Rows from block 5 of the image encoder of a small model that answers yes/no questions on an image's attributes, named by matrix and row number. Each number is 128 + 24 x the weight over its row's rms, rounded and kept within 0 to 255. All counts start at 0.
After each channel's rows are labels from the 100 images, of 14848, where the channel reaches its highest value: "responds to" is what is common among them. Only what is clearly more common there than usual is listed. The data: photos of plants and fungi (iNaturalist). In brackets: how many of the 100, against the usual share in percent.
# pw: pointwise conv (encoder.blocks.5.pw.weight, 192x192x1x1), inputs 48-95

pw.44 [100 131 139 144 168 116 125  94 151 127 121  99 123 106  81  98 136 109  82 133 129 120 134 142 123 125 129 111 127 162 109 170 112  62 143 119 131 128 140  77 152  97 123 114 120 138 145 129]
responds to: order Asterales (34 vs 11.2)

pw.77 [131  89 104 141 134 133 157 103 117 158 112 117 134 124 156 149 114 127 129 103 137 128 179 116 139 104 119  71 163 110 137  93 206 172 148 124 137 112 147  99 107 137 118 141 140 114 127 125]
responds to: order Asterales (39 vs 11.2); family: Asteraceae (39 vs 10.9)

pw.178 [113 155  94 122  96 133 143 115 121 138 125 136 116 171 166 119 101 147 109 122 132 108 143 109 144 115 137 120 150 137 121 125 159 115 148  99 142 156 149 145 108 168 108 124 130 130 129 114]
responds to: order Lamiales (38 vs 7.2)

pw.121 [101 123 178 120 161 159 106 121 109 146 103 157 121 132 114 141 130 161 110 165 153 150 109 142 143 112 134 152 140 116 130 108 139 105 174 112 127 114 148 120 127 138 124 126 159 112 118 149]
responds to: order Asterales (29 vs 11.2); family: Asteraceae (29 vs 10.9)

pw.102 [138 124 101 141 133  81 129 108 142 156 153 113 140 110 151 118 171  85 142 117 151 117 147 122 151 133 119 125  97 104  79 133 131 131 113 124 121 138 109 161 136 132 115 149 138 142 146 128]
responds to: order Asterales (42 vs 11.2); family: Asteraceae (41 vs 10.9)

pw.76 [142 163 149 135 118 135 147 151 136 144 152 123 120 160 159 131 127  74  87  77  91 105 160 115 119 110 184 125 132 124 132 131 101 139 115 150  82 136 166 143 111 113 107 122 119  90 138 135]
responds to: class Liliopsida (26 vs 9.3)

pw.152 [127  84 138  96  99 108 119 147  98 159 138  93 122 149 174 156 123 113 130 142 152 110 119 112 111 108 122 119 160  97  86 121 108 117  97 163 138 162 161 116 153 165 107 148 125 157  87 132]
responds to: order Asterales (46 vs 11.2); family: Asteraceae (44 vs 10.9)

pw.82 [150 110 111 128 125 111  79 104 123 106 128 126  90 166 177 125 129  93 129 101 116 126 104  92 111 131 104 115  99 103 190 114 131 118 129 141 112 110 121 118 181 157 132 107 191 128  95 144]
responds to: order Asterales (29 vs 11.2); family: Asteraceae (29 vs 10.9)

pw.78 [138 121  97 114 135  87 114 124 107 152 122 113  93 133 127 133 152 142 118 126 140 111 125  80 130  90 134 138 125 115 132  98 142 145 129 148 101 135 123  89  68 110 108 128 118 100 159 130]
responds to: order Asterales (42 vs 11.2); family: Asteraceae (40 vs 10.9)

pw.144 [129 111 149 144 122 135 115 134 100 119 144 121 139 133 147  99 122 131 129 171  95 127 117 143 139 149  93 157 102 144 177 139 122 114 120 146  93 132 114 119 132 147 139  91 140 142  98 116]
responds to: order Asterales (40 vs 11.2); family: Asteraceae (40 vs 10.9)

pw.172 [111 101 129 101  99 134  90 146 140 139 159 145 124 111 122  98  99 129 148 123 131 121 138 128 119 131 138 172 115 124 115  60 102 130 148 149 119 108 127 130 113 118 137 106  96 137 139 139]
responds to: order Fabales (28 vs 6); family: Fabaceae (28 vs 6)

pw.41 [115 125 159 126 129  88 185 110 153 145 141  95 153  87 110  98 107 132 135  92 139 107 115 139 126 107 103 108 106 124  90 152 162 167 195 122 104 100 120 143 114 122 103 103 133 111 127 113]
responds to: order Fabales (26 vs 6); family: Fabaceae (26 vs 6)

pw.57 [110  92 142 159 196 118 142 158 111 152 117 130 111 142 116 117 144 141 144 168 164 152  88 133 152 158 109 159 122 150 135 127 163 131 123 106 151  70 170  64 146 163 106 127 132 118 155 127]
responds to: order Asterales (29 vs 11.2); family: Asteraceae (28 vs 10.9)

pw.157 [ 92 119 187 113  99 119  99 111 116 110 121 136 130 127  98 126 146 100 140 177 145 100 131 157 154 139 156 107 110 126 110 158 182  93 126  99 105 116 104 137 147  88 123 123 116 173 127 209]
responds to: phylum Basidiomycota (29 vs 2.2); class Agaricomycetes (29 vs 2.2); kingdom Fungi (29 vs 3.4)

pw.74 [154 171 159 111  73 133 139 131 120 159 133 156 133 168 161 119  86 141 141 111 136 104 126  97 127 129 152 185 142 120 154 153 129 109 148 141 169 108 121 121 125 157 134 146  81 176 164 112]
responds to: order Asterales (49 vs 11.2); family: Asteraceae (49 vs 10.9)

pw.88 [115 118 173 131 126 145 151 134 131 154 137 157 121 125 126 151 130 148 149 114 127 146  93 126 154  81 126 151 154 128  81 150 125  95 154 135 101 118 129 150 106 115 123 169 118 111 119 159]
responds to: order Asterales (45 vs 11.2); family: Asteraceae (45 vs 10.9)

pw.6 [154 124 113 100 106  68 152 143 123 167 157 111  95 129 168 106 138 124 169 155 143 105 101  90 124 111 124 125 118 118 104 146 146  90 149 134 144  87 115 146 116 140 138 130 135 121 120 138]
responds to: order Asterales (55 vs 11.2); family: Asteraceae (54 vs 10.9)

pw.105 [134  80 145 106 147  97  84 111 144 111 134  95  98 132 125 158 147 115  83 144 113 149  92 162 131 154 140 152  54 154  97 145 109 125 153 130 130 102 110 136 101 148  91 129 134 129  90 104]
responds to: order Fabales (26 vs 6); family: Fabaceae (26 vs 6)

pw.126 [118 163 120 136 123 130 148 125 141 101 127 105 136 114 133 135 149 146  92 134 138 156 121 174 140  99 172 177 116  96 147 141 137  87  63 117 115 130 138 110  99 130 155  59 108 127 147  96]
responds to: order Asterales (49 vs 11.2); family: Asteraceae (48 vs 10.9)

pw.129 [120  66 122 109 139 127 132 125 156 180  75 139 123  99 143 162 138 103 153 146 171 119 116 149 115 157 158 138 159 124 145 106 114  79 138 110 123  87 127 129  92 174 108 162 119 110 113  98]
responds to: order Asterales (48 vs 11.2); family: Asteraceae (48 vs 10.9)

pw.16 [123 108 141 178  88 161 121 115 146 139 137 129 146 167 117 178 134 122 131 109 129 160 116 103  84  97 128 141 142  99 107 114 150 152 137 139 101 136 147 126 113 118 126 143 123 152 164 172]
responds to: order Asterales (37 vs 11.2); family: Asteraceae (35 vs 10.9)

pw.133 [ 85  89 168 119 111 143 123 105 136 102 155 138 142  94  99 131 188 100 127 167 108 108 109 125 139 121  83 106  91  99 110  90 113 176 127 167 129 145 116 146 126 116 127 145  98 119 139 124]
responds to: order Lamiales (31 vs 7.2)

pw.56 [172 112 124 106 140 131 133 145 141 122 149  77 146 188 147 170 126 132 123 143 107 156 133 113 149 139 109 113 155 140 155 124 134 120 103 117 103 115 132 110 199 151 139 173 148 105 134 146]
responds to: order Asterales (27 vs 11.2); family: Asteraceae (27 vs 10.9)

pw.164 [102 132 163 125 131  90 109 129 132 135 124 132  86 141 118  61 104 102 172 106 179 110  94 148 120  84 166  98 131 101 119  82 123 159 155 123  72 116  98 128 120 126 124 128 147 127  98 115]
responds to: order Fabales (29 vs 6); family: Fabaceae (29 vs 6)

pw.177 [173 103 179 162  83 146 125 140 119 158 117 112 114 131 148 152 101 139 114 144 134 114 127 132  98 167 130  96 109  90 157 143 130 138 124 125 138 174 143 121  76 161 104 163 168 150 164 138]
responds to: order Asterales (39 vs 11.2); order Ranunculales (26 vs 4.1)

pw.27 [ 97  64 110  88 127 176 168 106 117 163 129 124 116 127 146 113 111 103 128 119 133 126 122 136 139 164 104 146 164 123 111 143 137 137 145 152 149 151 107 122 172  97 140 130  99 158 146 151]
responds to: order Asterales (42 vs 11.2); family: Asteraceae (42 vs 10.9)

pw.153 [164 121 116 143 130 164 111  87 142 138 118  99 120 102 123 196 104 129 123 129 149 142  75 144 165 142 153 121 119 128 117 150 136 149 137 121 128  97 114 123 119 136 119 146 152 127 171 126]
responds to: order Asterales (57 vs 11.2); family: Asteraceae (53 vs 10.9)

pw.170 [159 141 148 150 124  91 141 113 135 115 147  93  92 160 109 132 101 107 126 113 116 141 104 137 138 115 115  93 135 105 114  73 115 147 135 120  91  80 151 159 146  95 147 173 113 145 138 158]
responds to: order Asterales (34 vs 11.2); family: Asteraceae (34 vs 10.9)

pw.156 [186  76 118 208 127 144 134 117 115 125 165 126 117  98 129 114 136 154 130 118 142 125 133 105 154  96 127 100  98 124  93 107 122 143 131 142 112 135 145 116  69 105 126 155 116 153 187 127]
responds to: order Asterales (39 vs 11.2); family: Asteraceae (32 vs 10.9)

pw.183 [100 119 131 125 141 130 100  85 123 145 155 141 187 118 147  97 154 160  85 132 149 141 100  89 160 122 122 137 112 136 127 131  95 121 145 139  62 142 125 131 134 119 151 132 110 130 111 120]
responds to: order Boraginales (25 vs 0.8); family: Boraginaceae (25 vs 0.8)

pw.190 [148 119 144 145  87 126 120 150  95 122 176 104  88  86 113 140 154  98 119 127 110 124 132 143 137 126 133 173 148 109 130 119  99 151 137 118 134 113  99 180  93 116 127 122 112 139 139 138]
responds to: order Asterales (59 vs 11.2); family: Asteraceae (58 vs 10.9)

pw.131 [137 142 137 136 142 129 126 126 108 141 175  92 119 143 100 166  99 130 114 142 175 103 132 110 111 122 118 113 130 115 126  95 116 106 115 102 163 105 142 137 176 135 165 120  88 134 163  82]
responds to: order Asterales (39 vs 11.2); family: Asteraceae (39 vs 10.9)

pw.175 [159 101 119 144 131 120 125 121 108 128 155 105  94 135 128 147 136 125 143 119 114 116  87 164 102 142 111 123 140 120 157 118 100 124 140 133 100 106 124 147 117 163 142 135 124 184 118 113]
responds to: order Asterales (79 vs 11.2); family: Asteraceae (79 vs 10.9)

pw.63 [156 153 146 137 121 116 133 139 170 134 163 112 124 163  83 155 109 110 152 128 148  91 137 107 139 101 105  90 129 169 136 147  68 128 116 111 140  95 122 116 116  83 142 149 140 186 133 108]
responds to: order Asterales (40 vs 11.2); family: Asteraceae (40 vs 10.9)