config.toml
image_size = 96
questions_per_image = 8
encoder_kernel_size = 5
encoder_widths = [192]
fusion_encoder_norm = "layernorm"
residual_init = "none"
beta2 = 0.99
beta1 = 0.95
precondition_frequency = 16
max_precond_dim = 1536
max_grad_norm = 0.5
max_steps = 16900
lr_schedule = "cosine"
weight_decay = 0.08
Rows from block 4 of the image encoder of a small model that answers yes/no questions on an image's attributes, named by matrix and row number. Each number is 500 + 25 x the weight over its row's rms, rounded and kept within 0 to 999. All counts start at 0. Numbers have three digits each. After the name is the row's rms in percent of the matrix's.
After each channel's rows are labels from the 100 images, of 14848, where the channel reaches its highest value: "strongest on" is what is common among them. Only what is clearly more common there than usual is listed. The data: photos of plants and fungi (iNaturalist).
# pw: pointwise conv (encoder.blocks.4.pw.weight, 192x192x1x1), inputs 64-127

pw.126 105:505533489482506535494480446504522497481463508483495508510515482488495532507487484520466515461510515486447455473479483492498483529523475464513509511446463511514507495502527505497513485482494521
strongest on: order Asterales; family: Asteraceae

pw.141 099:536483508470503527540488516483463478518480499506513491557473482461529533481504474499486474466467464491522484516496495517530483490509479469546487463514508562522516491520495502498538492527488487
strongest on: order Asterales; family: Asteraceae

pw.48 098:489485514479489537483496545524456485501494522475489488488464511481485500483458536466506481502510537525488522515464461511509486520507524497534467495544541479519477475516517453473504532525524466
strongest on: order Asterales; family: Asteraceae

pw.99 092:493485504557527515516528488530506488538549500486509514563519466515491521507509504504540510529504488500525488471506479466498525492531493516513499521495472464487547515451515481465490534502515468
strongest on: order Lamiales; family: Plantaginaceae

pw.57 094:501515524486478491485500479481554449560508459493499512517506498482543468518495485500528533519483472436471510500504483539504505515503496490492536524508538518492497511468499480468453475503497537
strongest on: order Asterales; family: Asteraceae

pw.116 103:499505501526529562515495511508502487511482522490507524499495467499481489524479468470555498511471452491491492539513502512496517522488469495479477514526510525451505507506540502485527495522503504
strongest on: order Asterales; family: Asteraceae

pw.138 096:497533490489534523478501481513515503467497467499554523495494444486460516541488478486517505517491471536510487529490483469485498507466481511491518539491478469460521483544503463491505570525528475
strongest on: order Asterales; family: Asteraceae

pw.31 105:551473503538496498483520441445505500510494484495537526482480481513549508487524509482504541498495463491508494475520526510506488498509507512550488534491493514513490487487490455493513504516512464
strongest on: order Asterales; family: Asteraceae

pw.20 107:482486509506470540481516523518456489487472517503477508454485470489450521483552518466461514473508515564493486518481476486510477515486466522527524515528502535468482478526508491505510523483499505
strongest on: order Asterales

pw.44 091:479473483478527537478475517481557539551504472490444521496472508486481544501507530481471514480497466461479509552512492465503466514494477513472492501516504520494485498496470499524504538541506472
strongest on: order Asterales; family: Asteraceae

pw.92 100:502565512466513509493526515459469479521495482503513500474539495505507558533500519499511458541500481541518502515509499513546503530493468473548488569493501488503498450509498480493486509488517474
strongest on: order Asterales; family: Asteraceae

pw.139 099:519481497507540518460477485477473481496509518508520496497531496505556487512497499459505487505523510465499449509523517524499524471487487469495507487543478490522480504465465481470497530517556547
strongest on: order Asterales; family: Asteraceae

pw.187 104:500490493454503576515494491453507526528453536487488493522491499479478508469482550523479543472499493513536482488504475518454459479503517480504483496515456474514549459483481529502502514509494496
strongest on: order Asterales; family: Asteraceae

pw.124 104:547496498482506453474505484499482487472529476478488461439494514467500533474495506460483476458484573509493548497509453505521472488523486517492496525554501494464537488465520506492516476464486493
strongest on: order Lamiales

pw.135 106:494477506434527555495544484466490517462540487502469485491519500501480470527547497513544456506497453452517486492490537531473485467483514475521514525518469515506502486486474495507466526518464514
strongest on: order Asterales; family: Asteraceae

pw.83 093:505473514506480541497492510476507508484491511480444486496508519493493494543518494501517515496532491527504501543503457481500518520453464504472455505559549499444488471522542468489536460500514464
strongest on: order Asterales

pw.101 096:481477444510514525473517508539538512504511475510480494521481514531520569506516462543468466504483518466503473513483565551494516493536524469454466553513510473523491489482503503500496469482503509
strongest on: order Lamiales

pw.112 093:518504508457533548507493483481484494505489510507537489509503478488505479495495528489487496498482513477490498476511488556530551529524468497502499501501494511525503563493482514486538525532501485
strongest on: order Asterales; family: Asteraceae

pw.2 097:482557529519535574484502487491510490535485542471547533474485528478517498504530512493469538504447486536521490533520493520480520495477466487524485508488528472512495522493498518485454495501500529
strongest on: order Asterales; family: Asteraceae

pw.151 090:508494495490498542473456518493456500532515506509544500486519437502486500532516487510505505485485527452477475496500476480497514488481499477507538476506490526543496511515485487463506526507486513
strongest on: order Asterales; family: Asteraceae

pw.82 099:470536522516494497460481570460503487505490475516502498508474491561488513506491473520506507543493478529475489448553512455481486484465492468464530485504530450500467531526470496448497531476466509
strongest on: order Lamiales

pw.166 095:508455528482526459475502521535501496467503479498444473542486474547516509493509521488477467506496522477490516478530482471511560514455475479486486474491560471497532504501481483481473498520445508
strongest on: order Fabales; family: Fabaceae

pw.33 107:499483525505486470500498537483488488493528484505473484494493439516481520503491492514501484495498486515492481491494517456483546509471456505515502531496477528542508520498495470491491499509474546
strongest on: order Boraginales; family: Boraginaceae

pw.145 094:503489507460477491505500462481441500516522518478482459480500514530510561468493489534526479520476533516464506488514494501505551490511488489530458514533486514478501547532539472509506509539502492
strongest on: order Lamiales

pw.186 087:463491494466506491499467505475473526471509504475493538489520523471494507503545483533505570484492535530501525494538469502488538486475533448511484523463523522484486526493521462474487469460561535
strongest on: order Asterales; family: Asteraceae

pw.147 090:470478486531527547503494496507501496499476518446518529503457480505488512484534532569550487512496446497441517507495521485492567487532475493492483493523474497520463500467494467468542500508494481
strongest on: order Asterales; family: Asteraceae

pw.98 101:477517504522472528487503544483496472527504496503509495481487525472510513551456471471506509531494492484459469517523500500466462518488525515484457503504495460511473487494494512537507539481498430
strongest on: order Asterales; family: Asteraceae

pw.137 103:529451485451494470489477518472519476491514511525455541506514476474502520492484499511521485479484449554529529500477522495476530459515480504483502498513486463514498511489497476477496508542455520
strongest on: order Lamiales

pw.142 099:447519515507490524514496532466473516512476535510499526559523495488495506504494512483504468485499588518471504471525505508514479519466489497502445465553545500484546509490524507477514505494509506
strongest on: order Asterales; family: Asteraceae

pw.169 102:519514527510488479532532480536520476496531481499500465460514479466512506462529474490447539478540476463540506472485526527501496522503517509503481484455474545525468493538511487436451502513486477
strongest on: order Asterales; family: Asteraceae

pw.30 094:483494526510483463532510565540526482514514536514474530503483497497493465516464491522500492505500529505480521504483484529501504502512464485468489500485528504490506481514505512494536504495498527
strongest on: order Asterales; family: Asteraceae

pw.156 102:557480476501480486520527495496508527462496533527485488510564516455494486477473484491482501518522494532548450475438518522500513460472510451545486484484492497517495517498500551470518512512521469
strongest on: order Asterales; family: Asteraceae

pw.85 100:537518533478485515513492535535513482484518521457476492511491489486489515475512512542559460513519472496488535500506546496498527488499520495479481474461515518456517510481490462494478506469489506
strongest on: order Lamiales

pw.86 099:535483486474521513497465493493458535489514494487491454492479490513549519508481485505493519454498476512485525500491486481513512495492514499474511529490496426482509498472465521511491491494532516
strongest on: order Asterales; family: Asteraceae

pw.102 095:476555486497501507474517476482474474528476479480497534509439512540482476463489511454468515428514511479490550493495496482509499501501483492528475532514530489523460535494489474494491507479505521
strongest on: order Asterales; family: Asteraceae

pw.60 100:501510441483489519497491517504499512555492474494485464483472473539491590520482454487462501526502534537469525493496492523558515465530493452486502530478521517504514539495524468480513510510552525
strongest on: order Lamiales; family: Lamiaceae

pw.63 098:516534480475492509497509513495499496454489504516484562528495499478498487543502513492500493517467484517502481500475520512514542523524462519489524502528551535549501505529513475521472514540490495
strongest on: order Asterales; family: Asteraceae

pw.150 098:501527507505493467470510486520490507517545494495487473494544450501489498446481499536492518524513538516472484486469473540551512512478510456506513486494504452496492445475503516537465461464500452
strongest on: order Asterales; family: Asteraceae

pw.190 106:498449485535471505483494533500500463501538578509494544503499503490526466495474537519526520526496527470546474484479498506474530521485510547506480454475489518503503473530483467486497519468485518
strongest on: order Asterales; family: Asteraceae

pw.153 107:536502466498477498500527520498458496534494535537501515507547502474531579500489481560519521476484522539460482502475503564481550517508493495487516466484516467523490543546559523494514479492525498
strongest on: order Lamiales

pw.6 100:495529480537488533548529514513480500541501517472480528483479530506491488470523518519479487510498476500483485422475457500495522476532497524525458477536562492512535545502491469512512530519522502
strongest on: order Asterales; family: Asteraceae

pw.178 097:483490476483548536473494473497515485486463522469541544492477516522508491519508530513518499516493482518544513476498457523512521478499499560509495510475511526510519499506516453480518464505503543
strongest on: order Asterales; family: Asteraceae

pw.93 096:481486484491487547494475476485489471520512473513492466497493514485511533487443504472484484482518521487474458485489488535508467514496480482510502513470513526513495503474492469478502566461472513
strongest on: order Asterales; family: Asteraceae

pw.106 098:465476497520506535521478493491496535465527491518476527502519516483449499515525461527500528497507466489474511539489475509494479543462524486490477518508531537491536502537498487463514498543510481
strongest on: order Asterales; family: Asteraceae

pw.121 102:500491502494494446482482499544542547486516498541492491554532493483488496547473525529521477497530525504500468544504489480510514503483536473466474519459527510490499462509504529556493543500493501
strongest on: order Lamiales

pw.94 095:446512475550493511498471512505497480473553497474517488495512473508512476508482472483464495475482519462472491512485489454497511524509494564499513542479526498498538512497471504522499518484435492
strongest on: order Asterales; family: Asteraceae