Rows from block 4 of the image encoder of a small model that answers yes/no questions on an image's attributes, named by matrix and row number. Each number is 128 + 32 x the weight over its row's rms, rounded and kept within 0 to 255. All counts start at 0.
Before each channel's rows are labels from the 100 images, of 14848, where the channel reaches its highest value: "top examples" is what is common among them; "colour at peak" is the nearest of a few named colours to the mean colour under the peak. Only what is clearly more common there than usual is listed. The data: photos of plants and fungi (iNaturalist).
# pw: pointwise conv (encoder.blocks.4.pw.weight, 192x192x1x1), inputs 128-191

top examples: order Asterales; family: Asteraceae
colour at peak: yellow
pw.30 [122 183 121  82  78 207 120 149 130 161 228 130  83 115 165 109 164 156 108 177 162 172 150 151 105 135 109 129 132 132 147 155 143 144 142 124 117 105 128  83 111  87 113  71 145 115 148  96 124 132 136 144 130 136 152 106  80 124 106 158 104 158 108 131]

top examples: order Lamiales
colour at peak: grey
pw.137 [ 89 128 156 172 108 157 146 135 183 173 135  90 182 150 116 165  96 129 118 140 109 102 118 127 170 122 132  79 117 196 131 124 123 165 109 157 156 119  72 169  97 136 128 102 188  87  94 113 126 127  91  90 120 185 141 173 120 102 137 109 141 129 110 148]

top examples: order Asterales; family: Asteraceae
colour at peak: yellow
pw.178 [157 132 118 113 100 127 111 104 138 152 157 192 152 124 130 199 138 129 120 245 100 171  90 109 107 115 169  84 111 161 167 115 146 141 109 148 141 137 117  96 141 116 164 148 130 171 133 168  98  97 158 155  84 130 190  95 182  88 141 125 140 157 112 139]

top examples: order Asterales; family: Asteraceae
colour at peak: yellow; orange
pw.63 [147 135 176 157 130  82  87 153 127 159 110 150 118 140 141 158 160  74 157 104 136 209  92 142 130 112 128 147 141 117 110 157 119 128  63  75 170 236 100 102 109 102 178  88 151 111 163 115 134  92 149 111  91 181 140 146 107 173  95 116  68 107 165 134]

top examples: order Asterales; family: Asteraceae
colour at peak: yellow
pw.135 [ 99 113 129 120 172 179 153 119 130  96 117 165 112 107 123 179  69 110  87 151 103 159  94  61  89 129 128 122 158  80 151 113 123 140  80 117  74 100 128 106 140 120 136 128  32 109 112 192 157 112 107 191 106 165 146 126  69 146 104 183 115 117 157  95]

top examples: order Asterales; family: Asteraceae
colour at peak: orange
pw.44 [ 93 139 110 136 142 119 153 167 215 128 124 160  89 146 129 154 159  89 137 125 135 149 150 159 104 119  67  90 152 115  77  79  92 121  95 139 136 168 113  72 140 118  94 157  31 132 100 124 129 100 159 139 105 141 180 165 134 147 121 148 112 114 140  83]

top examples: order Asterales; family: Asteraceae
colour at peak: yellow; orange
pw.102 [147 147 236 148 100 140 130 195  95 126 140  80  94 132 164 125  34  94 113 108 137 166 103 145  86 129 172 122 113 120 113  73 156 110 157 167 132 126 123 106  85 109 126 131 118 147 136 100 143 241 114 169 142  70 106 146 119 138 102 113 128 176 158 129]

top examples: order Lamiales
colour at peak: purple
pw.101 [103 137 132 150  84 146  73 134 122 123 121 164 133 142 112  91 148  87 102 202 147 162  67 164 162 106 136 120 138 126  93 112 103  77 172 144 178 117 139 133 140 135 111  77 114 174 110 160 117 109 172 153 112  71 112 109  93 165 115 167 133  90 116 132]

top examples: order Asterales; family: Asteraceae
colour at peak: yellow
pw.48 [124 101 148 148  83 137  82 106 124 132 155 104 204  93 111  91 181 129  99 146 153 185 159 152 133 136 142 126 156 151  87 126 123 182 110 179 167 122 157 120 142  92 131 126 143  64 115  84 112 124 110 132 121 115  93 129  87 122  91 115 106 127 125 152]

top examples: order Boraginales; family: Boraginaceae
colour at peak: grey
pw.33 [151 194 148  71 147  85 190 114  28 116 119  91 122  92 109 123  90 158 134  70 149 163 141  87 226 187 147 159 137 243 141 160 104 105 106 177 146 117 109 110 111 173 117 136 138 175  90 137 123 175 104  83 116  80 120 155 173 138 129 138  78 117 118 119]

top examples: order Asterales; family: Asteraceae
colour at peak: yellow; orange
pw.142 [132 127 133  93 117 102 116 117 121 109 133 117 127 157 166 185 145 128 118 161 139 168 108 114  88 113 159 185 167 164 124 133 141 143  91 116 187 126  94 107 109 104 108 142 140 141 150 108 144 152 123 113  91 154 115 162  92  78 179 145 125 121 186 116]

top examples: order Lamiales
colour at peak: grey
pw.85 [114 162  49 146 183 121  84 145 135  96 120 108  84 129 133 160 115 133  82 176 217 111 150  98 170 161 162 102 114 143 183 128 101 130 134 125 171 128 113 175 116  91  76 154 126 200  74  73 139 107 142 133  88  92  98  90 129 163 130 170 153 112 165 124]

top examples: order Asterales; family: Asteraceae
colour at peak: yellow
pw.138 [169 108 115 151 144 153 106  68 134  92 122 107  62 138 153  90 110 151 125  76 129 109 131 163 158 175 163  73 151  99 104  86  82 166  96 116  61  86 162 191 162 150 166 158 102 178 137  88 130  88 148 126 121 140 100 130  74 169 148  99 154  93 114  77]

top examples: order Asterales; family: Asteraceae
colour at peak: yellow
pw.141 [153 187 132 135 145 144 181  57 182 146 100 106 145  77  98 130 125 141 177 108 114  78 161 158 114 157 138 103 155 131 186 126 141 117 153 121 139 126  82 133 139 182 155  98 127  95 140 119  62 116  93 109  69  87 204 173 141 115 145 114 130 160 154 133]

top examples: order Asterales; family: Asteraceae
colour at peak: yellow
pw.57 [126  95 148 185 134 159 103 101 134  86 144 137 105 148 115  82 127 107 138 115 106 180  67 216 118 137 203  69  86  89 110 131 167 163  75 109 151 136 110 148 106 107 158 132 149 145 154 154  96 109  72 113  99 136 156 130 144 148 144  92  97 127 179 153]

top examples: order Asterales; family: Asteraceae
colour at peak: yellow
pw.139 [132 122 138 122 172 136 118 158 178 162 126 131 161 104 138 103 166 122 115 152  86 124  74 124 148 181 151 119 163 112 154 115 168 127 144 130 106  93 163 167 150 107 116 132  88  99 168  99 156 134 111 116 148  92  89 166 125  69 157 123 172 178 139 158]

top examples: order Asterales; family: Asteraceae
colour at peak: yellow
pw.150 [136  97 193 123 152 117 145 133 161 142 139  83 215  95 166 157 116 142 189 110 112 124 136 112 165 190 101 163  94 114 150 149 142 196  88 124 190  93 134 142 109 106 163 172  84 121 129  71 113 162 135 101 106 142 167 107  99 119 126 128 142  88 133 107]

top examples: order Asterales; family: Asteraceae
colour at peak: pink; yellow
pw.187 [110 126 148  80  79 141  87 117  87 140 109  98 100 128 168 130  69 153 132 127  62 125  69 120  60 131 170 114 142  56 123 118 122 181 141 109 134 108 121 133 122 114 128  83  72 137 152 132 103 116 129 127 153 107 107 123 171 101 131  88 185 130 126 154]

top examples: order Asterales; family: Asteraceae
colour at peak: yellow
pw.116 [154 107 151 172 175  93 167 111  84 176 116 117 121 161 197  77 164 111 125 126 154 144 104 135 114 135  81 186 148 102  80  82  97  91 153 128 237 114 101 154 119 161 110 174 138 109  76  86 107 161  91 102 137 155 177  38 146 103 129 142 122 128 138  96]

top examples: order Asterales; family: Asteraceae
colour at peak: yellow
pw.98 [145  88  65 140  75  92 126 171 142 147 132 105 129 113 142 133 121  64 102  71 128 113 114 122 121 151  92 141 152 158 108 139 106 174 154  90 162  88  88 161 135 144 140 145 138 106  96 103 179  91 123 161 113 113  92 152 177 128 113  76  97 175 209 149]

top examples: order Lamiales
colour at peak: pink
pw.121 [101 177 126 164 100 122 189 180 149 126 112 120 111 163  97 127 132  66 134 130 135 121  85 112 161 109 110 108 188 129 176 135 165 104 142 109 130 215  75 102 139 167 168 129  58  89  97 153 111  71 155 146 125 137 131 207 179  93 126 131 162  98 160 166]

top examples: order Asterales; family: Asteraceae
colour at peak: yellow
pw.126 [155 146 165 146 112 120 109 147  84 216  59 138 132 127 135 126 123 135  84  81 197  96  91 144  96 133  89 124  69 108 152 133 131 125 143  62  84  71 149 198 123 105 107 147  58 107 108 125 155  91 107  53 134  77 124  90 156 133 111 163 148 127 129 121]

top examples: order Lamiales
colour at peak: purple
pw.82 [ 95 130 137 164 129 104  89 129 108  98 109 140 120 121  88  73  95  81 107 178 101 120 117 138 197 106  92  80 100 134 129 143 135 151  98 135 176 131  73 112  99 151 163 112 118 183 109  67 115 118 112  98 109 147 139 152 143 165 229 108 143 117  85 154]

top examples: order Fabales; family: Fabaceae
colour at peak: purple
pw.166 [160 170  92 155 151  50 171 155 162 140 105 120 171 154 126 118 124  91  73 140 129  89 111 168 146 126 117 154 139  76 113 109  98 156 140 141  86  99 161 154  94 133 119 146 189 160 160 107  82 132  90 131 178 113 163 150  99  91 195  80 106 148  71 140]

top examples: order Asterales; family: Asteraceae
colour at peak: yellow
pw.151 [156 165 228 122  95 127 124 123  98 146 126 160 123 122 122 102 122 118 110 130 196 170 146 127 113 122 111 118 151 172 187 123  95 199 112 104 191  74 101 119 103 128  97 155 162  78 129 115 169 147 186 157 142 145 113 169 134  80 115  72  80  93 125 132]

top examples: order Asterales; family: Asteraceae
colour at peak: yellow
pw.186 [162 180 128 120 125 124 110 155 120  93  98  80 107 124 142 127 161 123  95  95  90  90 123 132 157 144 128 113 134  72 153 114 109 151 106 123 162  86 131  99  91 164  70 118 187  81 101 112 111 137 193 106  97  81 131 143 129 184 111 164 156 148 126 122]

top examples: order Lamiales; family: Plantaginaceae
colour at peak: grey
pw.99 [ 82 180 123 127 128 165 174 117 107 155 156 125 160 162 135 143 104 212  81 154 107 117 218 120 145 130 193 131 206 189 229 142  65 118 134 119 113 120 116 128 132 129 185 133 109 144 113 121  98 137  91 145 106 163 170 125 161  76 150 138 119 139 122 137]

top examples: order Asterales; family: Asteraceae
colour at peak: yellow
pw.92 [120 152 114 117  67 137  90 124  54  93 118 134 124  92 159  69 213 141 148 150 106 134 105  90 170 103 154  89 127 136 107 179 103 110  71  84 141 106 109 131 128 137 109 106 116 134 159 132 151 109 145 130 136  82 146 150 139 161 103 162 128 149  81 159]

top examples: order Asterales; family: Asteraceae
colour at peak: white
pw.190 [106 115 135 102 138 150 133  91 105 126 131 185 129 123 119 147 123 112 105 101 106 116 146 140 120 151 118 103 196 117 124 175 134  87 112 158 123 100 109 198 148 114 144 130 116 133 161 191 183 125 103 200  91 108 144 154  73  93 214 124 130 149 109 143]

top examples: order Asterales; family: Asteraceae
colour at peak: orange; yellow
pw.93 [154 171 119 124 118 113 124 116  94 103 130 132 108 113  37  97  94  92 160  74  94 131 175  61  79  86 139 121 110 143 188 129 120 144 148 121 135 108 149 147  88  98 121 103 103 122 142 119 139  57 128 137 134 128 169 194 145 106  96 136 122  72 141  95]